Weights of a small contrastive image-text model.
Model: 24M parameters, 64-pixel images, encoder arch caformer, encoder num experts 32, encoder depths [3, 6, 6], text encoder layers 10.
Training: normuon at rate 0.036, 6800 steps, batches of 128.
Rows from block 9 of the image encoder of a small contrastive image-text model, named by matrix and row number. Rows with one number within an expert belong to one neuron, the router's apart. Each number is 128 + 32 x the weight over its row's rms, rounded and kept within 0 to 255. All counts start at 0. Numbers have three digits each. After the name is the row's rms in percent of the matrix's.
Before each expert's rows are labels from the 100 images, of 14976, where the router gives the expert most weight on average: "top examples" is what is common among them; "colour at peak" is the nearest of a few named colours to the mean colour under the peak. Only what is clearly more common there than usual is listed. The data: photos with spoken descriptions (Open Images, Localized Narratives).
# router: router (encoder.blocks.9.mlp.router.weight, 32x256, trained with AdamW), inputs 129-171
# up: expert up (encoder.blocks.9.mlp.up, 32x256x256), inputs 129-171
# down: expert down (encoder.blocks.9.mlp.down, 32x256x256, transposed), outputs 129-171

# expert 20
top examples: text has "sky"; text has "trees"; text has "buildings"; text has "clouds"
colour at peak: pink
router.20 091:182124132166142072116171120109077060118121046101106032083143097089159181116132089166153114114161134145123132085118108126159078101
up.0 094:135079140157080142171121121133120149115138178190123101126130076156185142141138148135195018096191145081110148137141100129103128122
down.0 088:168132098156158153112148191157152082093110103118143216138091148118098112143108117171106153139071108153116097116144146119139121137
up.1 098:143107112164129112107076129149130167125145119040148142121155134180111130167112125120109161164112209173155159112174112072155132098
down.1 111:149164090149162169172170178119142099101214156162131117122136122077119111141106125125137181034146173123191151100163074177118112092
up.2 098:173105149166158090113156103150058106137149138093092077123111169156108095086167121161117139111118155192120153102118094116143124063
down.2 102:087132100128078121099069145110136102145074142114120159099090135166162126199075162137150131140104143106148128171148129137085115141
up.3 101:106082092139172134117096110137094098106071099129086131117173104161112072134173154132131071168157080155134104136128166067098098099
down.3 098:170129117149085146114113161136090087158111132122084145117131099165149149154156123032207145092126107121105111074148094062086071098
up.4 098:147135092145165150109106128174106124091133114102110142149174122121116134133116125167190118099159145163123171081116117068183143080
down.4 086:195146146070108120094129118141192113114118118156152174093148107121143157101161153121088187098071095152135132101182127148157158122
up.5 100:051153127120156144133099119091095124104131154113137112164125121114141102124061200046138176123158093182100125129088101123150155136
down.5 105:107136119140195163131124063081115141142116120181098130143104107140095124089081124165092104154153180106175168167108110110097142088

# expert 22
top examples: text has "dark"; text has "lights"
colour at peak: black
router.22 089:133100120121116122174118145145105112117131150172164164115128074162161149119120132164108088124170178152197139150062085128087117128
up.0 112:149132066157111121162167112066162167151188148119130169152075091084119138194116122093152163172168176176175147131100070072112095176
down.0 112:120093073107067138102147092117121162136162106148111122107153127118128122131176151144084057171104137109083155093118153144119146118
up.1 106:083146129148131087125117123148130107093167127134116188137100120104126090089132083115108156060136168093056128128122154103111223116
down.1 105:098174181149058113120173095099201108103106077128160172104185102101177159114119128156106191111135158173142110107092149116158173150
up.2 100:094141143101133093138122110103094147118174123131146144146124154145134120151151145099094088085122152105117162104146152202132090140
down.2 089:142146105116152105153150075155089131166114072103121135118159081186151145155090164119152151177138127100120155149108115108120143095
up.3 101:130169166151158151120105145102144188111145103129132133160119098131142133084115154185145101081102137156086115105176136090083160138
down.3 086:139131138148101139136145044164137118111125089125128146127146125127174148096151156156145079152138144079131132136157146089146135109
up.4 089:173126124133131164157162129132170167133194097174160112100090138101102142136085138106152155102110135126109144113091124110100085192
down.4 092:147086135162139121114133160099098134119105124131118095126132115144104154103131140094152115148131059186140121091082170096127189087
up.5 091:113093156174121179162118139061139153066126156135070134088133146131094177074149210091144096236125066160111122109177159102114109149
down.5 090:152146122083124144101139093097094102109173162203120190088163161088107111131163134156091109161135143144142148087125053133133120165

# expert 13
top examples: text has "trees"; text has "people"; text has "standing"; text has "few"
colour at peak: grey
router.13 098:142130120085152186148166094163092184164136187121184162176129162072099094140104178119125145106163083109151133130155133179127151072
up.0 109:144009093113105163094140128147147155151122157097185155143158102068083117154115160183144135155189095168152141112149176125169147135
down.0 106:163122136134199053144086128150094133118147136101134121140148158085094124146134062130135167102141067157132118185102119104129117161
up.1 100:105121137175153117167136159146085068139136147106120115144107109112167223100121101115121118181101096058112109084105153100127065054
down.1 105:193152135142109104089119139194170168130129133126142173108153076056163128140132106110143126107163120152142142148066146120106154121
up.2 099:135093094113146109134119145133095175150053103151089166080112143092100155136062080129084072096093101143113201130150097141186073143
down.2 097:118141057114118165167118095115155112136180149097110128151165088140119134148104153050137122141127132157108152106085133155164145100
up.3 099:163207112099095073157181193139183124096080086137115081183143121148117140078129143149132129168134114077118083119134074133137107045
down.3 098:107101061107091172079139134139149097186116134061108099151079099138103126128147163184102122116119178140183175130101146126125158185
up.4 094:175095159108110067165129081106170053123161103125161109091134103101181127160147175125165131153131159111144099077132125085155107132
down.4 097:093147151138113142049156123163162132144122087111123113132139101173081141121114143136161118092144125133134141074080137164126106185
up.5 095:108146129056178176061132090119122131083138074097163152099106090062079120117061125151125127127116140183110170111114128174145130127
down.5 107:176097085104134105121120114123158198146147110157148081176097165135193212135203139118141103107100127147118092161117136108102154173

# expert 27
top examples: text has "lights"
colour at peak: black
router.27 107:135105118126167101146113182111159142172110158096208098106133084173120160153154066139132080130088172135175118122144106115158067144
up.0 102:191166102133161153172126102091135063105135160153187133144151161069101170127108103106179102107109185139093112155138094160110176071
down.0 088:136137125109120109123142119150112121137100119150082131124147100125143085137149129124145181142133113121105153117127159192180125177
up.1 098:115106117113118122148123116150159140057160117119134156091092073101139137181090117128143106113137187184132127110087110130120139078
down.1 104:095127110158119157132173107129146107149162117119065121137112089100213087112136103121126124135094136072126142168121105086104169132
up.2 102:117134130160109173080169139092123130101107150110126136117091139125090141186168121159118082148124095092134116120172132136132070117
down.2 103:144087071131097167189096180075153118171183101139174097132175120145091115121106161164121118170153146135126193143135160036139173110
up.3 102:084096147177127146141123130111157133098108122152169149104148142135075111131132111143146099124133139179117099118161113156166141183
down.3 091:112088110076090139107119085134113117132175072136122115211125107124106096125116115138183091084066130109198127172135160095107151096
up.4 093:151091123123175153181150138180099103114155156090133116192118081159179171126075136178073159106148111052153146176117122135110120125
down.4 089:146074147147152092072113120147128068146071168125107110123056162091133104117138084067139117124102079115118158109101185127120137199
up.5 102:138162127115128147125091193103116113118139147099137174166120138138151189118165109120145084103147146122157042055105096092085112085
down.5 109:124146154111116084145176060179090165084138173094080147149108135072145127100140127168171172166150157174143135159166142089170127164

# expert 16
top examples: text has "building"; text has "sky"; text has "windows"
colour at peak: grey
router.16 103:102108131151092085139094166154137115163109143097085143189150208163138112111080175102153129185121118102092131097131144092075130156
up.0 109:151143155149120094181134079175129141118156150120138110120091109182115100142105090103195170135173130113137115063104106137136168120
down.0 106:112134124172207180151159207175168188143167130073139121161193106156145145157105173131091157069107103129105145158242126108116130084
up.1 097:103109155138133192134114146161135089145124102097139066091094129137093122142112111096140131138106133126056128149106147152156135122
down.1 093:156154046132146102181127129159115135148196151111051090122145147160089162120199139093135115123050123125170097162173155103169122142
up.2 103:122111131148213112161138101123143126108101173145074149112163122128131100124099102109101127103153082123121134147144123149153091146
down.2 103:049121172183071111114112127176136166176109155148109197127078089110117099090151145122166100161104145094064106148132091117192107109
up.3 105:214101138102082165096066128173098089110121104097172144100117130130153139149164159102177107158202143095128117172136150153135069110
down.3 112:147097152155102061130121184117118150118150151043203096148143129140164120152161111090133088182101151140189087159122155131093116146
up.4 113:160170140159169137076143159154109116144131170115098112112169113186120125114084161106131150128133123086174140218130179111130117124
down.4 116:146040096103152106110172135124124135115109109099125085157090133144103095137164170171130122101109125159055128098122106153139155110
up.5 100:085086170131119150123084085160059085157135117059161104132132150155150108130107150132132111136195101097171169120139133158130128096
down.5 104:169133137112105103131148158108111118104108139200088126129146154073136132102184098165100178199125104090114089102138121100110142129

# expert 29
top examples: text has "standing"; text has "holding"; text has "wearing"; text has "persons"
colour at peak: black
router.29 098:144084084115126073152091097088143190097116037144125141117116149172124087103124110169128170126146118087083114129134182092174113054
up.0 101:175184109153147081146136080114152079090151142056103137141108112141107184164117142132143126180162103109105155147096129092186161153
down.0 095:109196157138111125140161082125139169166097127122110093180122121125100132097113188057110114110122092132107096200085139176165097150
up.1 098:137130180146096124061138141122153129092070150101119127136124161117112137132112125087110127110018118116113108183129092119147106128
down.1 115:165080111104103103178087035157144114143163127173087170101145078068080179138161118105152146102103137136139081092177117040096101119
up.2 090:159087152076133092131134145135128120096154144120087119130083135146182134141134068131187142097143111111105131155190109195170153149
down.2 074:090159063157119103185127169147055083166113112129165143107114140136115140133101204231053141159139107116110073079115137112104190153
up.3 102:156119127156089154090108174084133158070160175135125155138122132066104099129134172140210120118074074121113119093129150099156091117
down.3 104:114139209101098135167111158093122173112172116047123156166147135118163075188144160087114151085100182106122043173108114130111109142
up.4 104:130070099185124139114114038112149136114098140142123088161149104125110125130131088167139083113154118143097103146156110118102132117
down.4 102:146182100123150087229099099094125097090145175189140138115135105201144115173132139177133089093138064116091136148196174166125123114
up.5 102:104156108158155127092074143170128111160063151198141149099098085157131101098150131121136103093153139078103123127103100108064105110
down.5 110:072088143129105116087158090118180110082175117134091074081115114105133165073175159100142096122120107117102163092146096101086106098

# expert 1
top examples: text has "color"
colour at peak: white
router.1 105:091150055110037135070056120088185149111089098088133142081114155119112131119086184130098151110139098099113124080109137128108146126
up.0 095:131069101123094131153089121113150161081182111112099153087095093077103127094111103126113093061144181075137156103030148089095150095
down.0 095:138181100104128102134141085079070103069180146129143120095138070132172078094140094111162111098101119123165033145090154152144146144
up.1 097:188128168123194142127085133135131164125121079154089149151133116094135143142069078155102121183141150136142150170106118095164103112
down.1 100:177194129147126112071156126142121158121103116101161149098175133138103094145167131105179134133200161097126102159177138122147119123
up.2 100:175139121116076116109122150084114155201104181120128090145121111125110148180132100138113122150169190128129146168160155107161111144
down.2 093:127092114133103091122154125158176159147123119095095170127178078105103073098110166138126158117142191083122136079136168113147163165
up.3 104:110211144095102119081156142151136172064219163123168110075158082102189136044107129065147133096113135119140114125060147119134085149
down.3 108:095097103162148124144123085072167093159093090132125140155071104144113094131084111158058125179153132092073147116105157073113123121
up.4 102:153213120080079137148097139135116082139106095186121090117082114125100093168092155165112142158176134137143139137105120117150111150
down.4 103:154133136184138104124154115105151141073162145173127124099151127192181058110172129114095113089129116080129122115090158108146077180
up.5 098:074129147124108102110255137048098120132174127077086108117130106110099143167131147148124109152128154142133161143160114171159136105
down.5 104:171133109141114166111155146098138104135154104150086129171099094086146110183133147142100035084139150119106141077102144127078124063

# expert 26
top examples: text has "food"; text has "plate"; text has "table"; text has "item"
colour at peak: brown
router.26 099:076129157154125123151111108099169138173149095146160147166089170105142168153161066144126144181161108107111123076133134097105094119
up.0 100:090071036111122154162130149146127152131150132121115139193096087155154117132141089164114165130077100179114165136179142170130095149
down.0 104:149160192060179143110123060079148152162132160153127141136146122109148186137151088076094123155101135128136126037136073143101139103
up.1 098:115130097136097137077191105121102104137181099108059149088130166162160147165104168084084120085166151114120150141160135104216203142
down.1 095:101089123106132108177111136090089126092100142155187101161069153156099108102115137140104125107138137125127084137099110070135126122
up.2 105:149162200100140089123142109066107076143151127090085163147149147134087169153126117133121165104073139091135142108125203107136073124
down.2 097:104136049161201116106096160145147107171171165071109097133082138098069099126127111161162197131141073095162164114125070157103123103
up.3 092:145098117121129143154102122137186124147092120108139129083098183126086177073086189137129119146111095167109163124196117186185140153
down.3 105:140130082173122081101158098125094125109160107183146087160126139141143148120114141118119131136112124110076127139099109131126138111
up.4 101:140114156168139092120115138099154157194114146143124133167136123143136132036146127125123129127082151179090102050141115107115142094
down.4 106:129076178146146142130125106130141100172102080149105167111129166111122111205145073085112089107162147105086148101129121138104182155
up.5 103:124101123105109103136131116154164193153115175092151201101162141164180156105119121108142104125132138139162090113161088113103145088
down.5 101:091145195104157094157116163188116131119112113113171162141136055141089134152120226124136141155168121108172166064135151218167118132