Rows from block 9 of the image encoder of a small contrastive image-text model, named by matrix and row number. Rows with one number within an expert belong to one neuron, the router's apart. Each number is 128 + 32 x the weight over its row's rms, rounded and kept within 0 to 255. All counts start at 0. Numbers have three digits each.
After each expert's rows are labels from the 100 images, of 14976, where the router gives the expert most weight on average: "strongest on" is what is common among them. Only what is clearly more common there than usual is listed. The data: photos with spoken descriptions (Open Images, Localized Narratives).
# router: router (encoder.blocks.9.mlp.router.weight, 32x256, trained with AdamW), inputs 0-42
# up: expert up (encoder.blocks.9.mlp.up, 32x256x256), inputs 0-42
# down: expert down (encoder.blocks.9.mlp.down, 32x256x256, transposed), outputs 0-42

# expert 19
router.19:121164122161135086156136146154108160072088138094099089129178136143166086100128158177065091102132116134084086166156106196136127144
up.0:147136126115163127123158144083099157156075139184093126154143117156104100162126114123088092184130105135118127125160143125139133136
down.0:073148158071123121111083106118130146110138095134051137112112108123123155125129152116120147118144097126135100140127129081165102112
up.1:072056098123150137108098129077177167101121117110150122140131115079111127124083156100146130130117114100155083143178103092151133100
down.1:085104119197157117100146122151066093112118112091118139087120053109063075044179146128090154117096134120117162125110081155202120117
up.2:060151109106147098099209094096087141141094100112173134177134079082094154166178112116068116153143094076107148138088134117203129112
down.2:137166147100163135078135165192113160141145122114082000138164107105151124142086128169120155077101133113080121151178168134130106144
strongest on: text has "woman"; text has "wearing"

# expert 16
router.16:089146075135129116129114097199149076083102105105178192158127119138146127111120110121077173152090091136094081167144096092129134081
up.0:106130213152116142091113135155144112165116116164128083130131167117086138091123146122152146104129105115135122127097143073150148104
down.0:107089122116111143109139121105088166147120126098112102198112139095117099183128085146166120200098169118118079158150117119159153154
up.1:128075101198176178118171123112116088188126110102090154166104181123111131160059141128125089149133150136118173132130089090174075145
down.1:137139168126138052150158183111139132190136078098105138150116103130110105103135105162091125044154143110110161196090129116132156187
up.2:181121178140119072166168068059105101179117130160151103095118137086103184126112171167099104206116071151078129118132158192127154076
down.2:136143112086155094155153140128097128150121180109123154164075115204115093135120065118117130106138101172154179137130076103141175045
strongest on: text has "building"; text has "sky"; text has "windows"

# expert 25
router.25:140081157164143121130174129087149107156131130076136145092115121171107100139127111101162167170097109150125115153124123138107108162
up.0:104125143126126195159124128063129138104181097149157108094147123113117145129124140144085081133138062156111142137110182057120091160
down.0:112121182096114104121096197129141097146126194044124118112107136084157194107117141116132128089150104126104187143106083143110129120
up.1:146126094113141142101135085151111129117221125113060100150088108088149114127168127160108103166137088160177156130140141172163093132
down.1:146183137185160129126155200127047164132175102075110198135169122150171133166110184179137152129173101177125163104121144088112182118
up.2:098169116142177088149108103055188090168126139178147204092131113114151087101099130102106121122125159131117194170091099141138113130
down.2:089153130110105058136146179178165097160193117114123120103119089156163079127161186129118145140148175179196123147119078099127125177
strongest on: text has "trees"; text has "grass"; text has "plants"

# expert 24
router.24:173113119080102163153140162069135134110141139143163119090096172113135105191128148119121102111150165101092161095097176100177178141
up.0:073182172060140071142128146122096155166108092150118167131130134186113145140119107106125162136126137107115148173107149089114122098
down.0:154154121139073135093126123076179076147105142124078100115141173137110089199119123123079127127137075188115105126123182177052112105
up.1:096071143133138164150115122132115102182141122157156095159112141106101127072139145130103121136182130176141116129093187119066120130
down.1:121106172112136150168136134168197085158122174134137130169125154116102127152118140103227148144085187055109117097157128159129106224
up.2:083148110114145178125196121142120107170137106089129125055114102193122100176096105096111117127156113149124097132125134140119147158
down.2:121160137158133163134097166164143143053127072150098128125135123096125120099113163083140108110167121129124116067105156141188092159
strongest on: text has "table"

# expert 21
router.21:115093185169102081082156085106076092149104080134118132141126152090183142099151132132133174140056136122183150157137094130162143132
up.0:140144109088137152108123131127132144113150146171165124133114098181119105147092074180143123118167151170174125151160120230145120150
down.0:071153098122136107183102172116125081138102149145160103079085081182120080140112110102104155129052144084149156096100153079129092112
up.1:104138115131147113123168107119124094156112169196150114134135168105125112147094124113138094112113138089126162116149153131162199141
down.1:166109107149107167095054081101109114150099158089115099143086130140113148122127122145099121070137138128053121138132124127125136110
up.2:135077123158077153161144130143102119150098152176179100129164129088157103166108113061192138131170185144129171114162103079114132081
down.2:113063107140156126135159145132089124059149156140052060059135106171146139174111040134072126111135146157130158107105075126177074114
strongest on: text has "trees"; text has "sky"; text has "water"; text has "road"

# expert 22
router.22:106086127083238105102093122127118141104160126165131094150068153064085163165162103126146051168125111126190126141102117164142181127
up.0:176077119106188131109167126106098136067073115073096157084091191147174119117185124147104104155075178150094096182140102147085158109
down.0:174179169166126117086131105107156137116125125128194111064138095173099108126137095101139139087199049154146174130172092133090075151
up.1:137138090160157139156144124075145160122120144151099123077126141147130109118126150088150132141198109139167124086109142147152115141
down.1:112148105131063161170101144119111155162178162200111097090134142061106133081097159152146133159132178183174092091139147122085092113
up.2:151171104110136181077160109133123136134119070190103185140098121083142105081128110116154152122131079104118161155111074058146171154
down.2:117068152188128140158118167204143160137140164059095135154097105094119132051127099145159124114095115166123137162097105120151126080
strongest on: text has "dark"; text has "lights"

# expert 27
router.27:070125114147116110131054084097100116125100090115107141169151143113115124099187106143171138140198139138138090197087142134088126138
up.0:185125177039107115156123117117118106085133158149148114112131147163161111126113129103052144133147192079158141139110120056165081151
down.0:125132143119100125133153165143091089094095128086197150072152116116101126081101155141172165146142119145131146163121065097111103149
up.1:096201125123168125169095123131110135126118127129120071141137167133112152104109147108144128064189140079111109113162129149140083141
down.1:138097154096174115153093093122180170086117146105148161147087096176108127132192155168114161109169122137097175130137129091083132157
up.2:155146153119154101142070140200156085123163100128134087143120110166107135158105135057159149159126187099118103160168094182108127143
down.2:181136082095071113095108142169092161119119137118139130120132130120117219151080093127114140123175090118116084126076117125108108147
strongest on: text has "lights"

# expert 20
router.20:095123157097098144121145077155088096108131114079148104151155147112126131111163188145175173167115166160143151129085190104143151111
up.0:139126091115133131141062169091113179154204086141109143090159092096149156083113119064099149111153157119151055095125151138177089159
down.0:159116138096154161147146166099133145175157118169177099098194157113160057095138122158105124094127056181159087081130158102122115106
up.1:137110089106102151099171091121081074164173075155102136170175196123163071130151111127128166087099135067139089132109118163066147093
down.1:144156090130121199110178153149154113152140127092130104158176166094160134173078135154115146121050079140178138136162170104123112170
up.2:173165139136127096147102198177067109163091119108141122181144073093159114069139158134126157105138172083137195082162129088163119165
down.2:125178132115107069122165122113140112169131144133106145130054126141152137105122157165088128129091160137178126143161091107126058077
strongest on: text has "sky"; text has "trees"; text has "buildings"; text has "clouds"

# expert 4
router.4:122139105110165173150142132156133164167184138132079094139131134118094086105157169128167074054100131100102171106131190121132095160
up.0:117092118137141116110107080156155144151086148162093132166103140120125102101093146144157116113185116139125096092099145158119117156
down.0:070140125176132123181155162090107183109128138169171082139150085099165065108171073130127126103165148066150107147110155105146120065
up.1:120108149076090149124080086194098088132103132038131155090138159142109096102107172105090095135106163182149131093114123149178140132
down.1:143133129150158133102123110115191133129112147124100174160112076056140126096096101104120081142136115146072084162100131131141079102
up.2:105081109169085130186122163107138116148072145107219132190097160102127121134105104137178131161160101091133131198100147155129120160
down.2:111127142140134085091160171210126104150123113155099105107149089153134148106109169086071091096133152142152125144075170101134154147
strongest on: text has "wall"; text has "wearing"; text has "woman"

# expert 30
router.30:138144159146173115078133135129095128111149101125110140172158153123130128160096098132102141117136194152113111110103136120181100113
up.0:111120168102120082118161090197129133078125154137130153146108127138085170119154152086158133101141142153098191045145164116120127091
down.0:149095132160160149117190137190162183156153127106111092151124138114162122128087143173101137205098115119118077138151149057064110157
up.1:061139111126158089152129094157158127085096143094092146102158136102155115106101225171131145125194126157142159142165089125186102130
down.1:114125160156111133102139123145104166115073133104173116162136158127104111122166125108195100163123047097121179159105171165113108156
up.2:117170164119137175152106125168144202151105082138079134141124111171088058111136169164114080117143144126132131148126211082089122104
down.2:105117158153119083137162107161155118131120126176128145190128114110140181081141140203121121172094192123117153137097163140143166118
strongest on: text has "people"; text has "sitting"; text has "wall"; text has "table"

# expert 1
router.1:122098120221099140076140146148122141140093138164157152102113143099126095162114115131181098126071118158139112106194104091081154125
up.0:168147178103131082152152200146198155113143118108124177153120127155169144161151124181139062148137123121117185139187102157138125117
down.0:112125147107122139171156152084140060152138114168157160074180103130115117193092119131123075147167069154129085134196175110129121154
up.1:104135139078147137137169117120124098097155188133144135142108142224146131070149116138159089134114165109154151153096103092156135120
down.1:170124118144118143083148103183172078086123143174153080125102128075144141154133119122154117153106120086159154138097135116149122174
up.2:086085105129080104031062113156109092137132089114150134145170138126109167117144128160077049124148102121136098118131144123117150135
down.2:126082080105125184102131134136091124176113165113094124124112147140108145127139061149105124141075128162118165054207065144118180076
strongest on: text has "color"

# expert 6
router.6:129135137190124200137089126178124135143097097137085073113172195144099172181144154113084052064143149125123078091142132137165144115
up.0:093154111106094122147172102169120127099169186127154101145080081104111121115133125117153181108109168137134088157143136119141149164
down.0:132072143102122093110128162144166092100156106128084097139171129160080127121116159120121131105136114136121137101188188111195174147
up.1:113105115197119094093131145110126103143082118131188124091107157095103160079092106073111111157078124167086078181063101105096102166
down.1:133151121149121117079101116166096083091168070123135092160133123088157108167166098180127072118144129066080131138119087126102105140
up.2:131102151132082093078147175094115166162135165159058120109153130097149179201143138086118103167128107140099119074076096155164120174
down.2:065143106125185139125162104159120062123188128123105231120147129114067191138114152143131163140170098086122137094118093162111087113
strongest on: text has "color"; text has "blue"

# expert 9
router.9:084153125143164096165065123167103151143094117084116127136112134126124083164099095129127089087166143167092115172120134107111154114
up.0:132176068104078181095127076137129117157149095133152132134177112146125082108137092137139097092151132093104059141118164140103126171
down.0:070139100113161152118121128088136151120144151153116170088133132148083111149123165104057138123109129117149092159156124191124105158
up.1:128120141077152126116082103136131157121065107160139168117088161099162114127137079156093143055081150036151153204133092185168113136
down.1:056065147104091139143099087138141135143144140100134092142163114111138161109182152156140103087134115123148110137176106126148157093
up.2:170092095155119178140089092174126148115185218164057162085125139170107169212105116150117104084154133143160143201115134173115061162
down.2:098135229147148124131125114112161127121129135102112107148154145111139128117103151169082195075123142133190165156154125131179087094
strongest on: text has "people"; text has "two"; text has "smiling"; text has "persons"

# expert 28
router.28:124144120102085129103071091152146170148154130115082098160159146026177139088111123171176118132148092166138095182098128139118167137
up.0:123117195140157121111111162108137148142173146128104105169123104087110135176129153148100116132090159123161073162074134134145070142
down.0:121122133095097132119113154150101127103152181131103098091072095219199136102113101117151134160099104059135064118126178127078121147
up.1:096126086135140199059116144201072192093115081134117074132133146112154104174116142159115155104104108154145103112156129125034139118
down.1:106117071132102122189179136083071162100090110159136152114127117134194128167145159084100182091136084174152076159117075112110119114
up.2:097167104126101118113082161159138147100093192126131131149137107134163121147117107102154069179113128110098170139144141052163162172
down.2:144145082114107120132129110050139067137151178142072096091130118172122147072094137105162137107149118193150114165103140144124151131
strongest on: text has "black"; text has "white"

# expert 29
router.29:070099093144151108106134063122122131118180087165072165125109123113123182133139088146169079167138128114151088046119131119109112142
up.0:130097091166217128133134200045084125142149144135171120103144133142101079087120067144131159130163199114108079099109119112095155117
down.0:219106145167164131091086201162149139145146099103146139094128120130134092166145139146078062107179167063163104113191126100184085157
up.1:130198124182123099145123108188146161105172169085064126158123112133135109133122152140176041123134164142132148073135150117133097135
down.1:126074113162222163087146079110118117158112127186088126093153127122126131172110081165143104108132141099128107091143150133160149121
up.2:094151102107129093110114138066126166143179141161165123133148114174046142117079142059131142102160176167103082153126092166165126131
down.2:123101074079133109110191149167120123153165126099124111099084143128138145073173090178102086110084120138176156117145075150157172117
strongest on: text has "standing"; text has "holding"; text has "wearing"; text has "persons"

# expert 26
router.26:079135123111121111186125162135090157182121177180151162111055103153152143067149139131063104138193104132072127139137076143108128185
up.0:114149122177123135156151081049123044109148144126181109054044086130132122151093148146139154154122086134149111154125086107089110182
down.0:132072135096102140087159098142168084141175137173077117099096139163119120142118119219119130192170124120159114156136109122137147183
up.1:113179148129087137148133139119180207146128149046154116153173187168181151141077155124141109137187154164113185163156131121130135150
down.1:121190103198184173143074085205140083133102143123111150133139099151137099178119078131115107090111118088076140068168134114161061144
up.2:114139154164146183196105124176127162103124159131135184131128124089130165213111142122151104205115151184161148153224107108149140103
down.2:143104109168127148109112175150128064172110144100104117149165127073128158156176133141155141088089133151118072207137142102132115107
strongest on: text has "food"; text has "plate"; text has "table"; text has "item"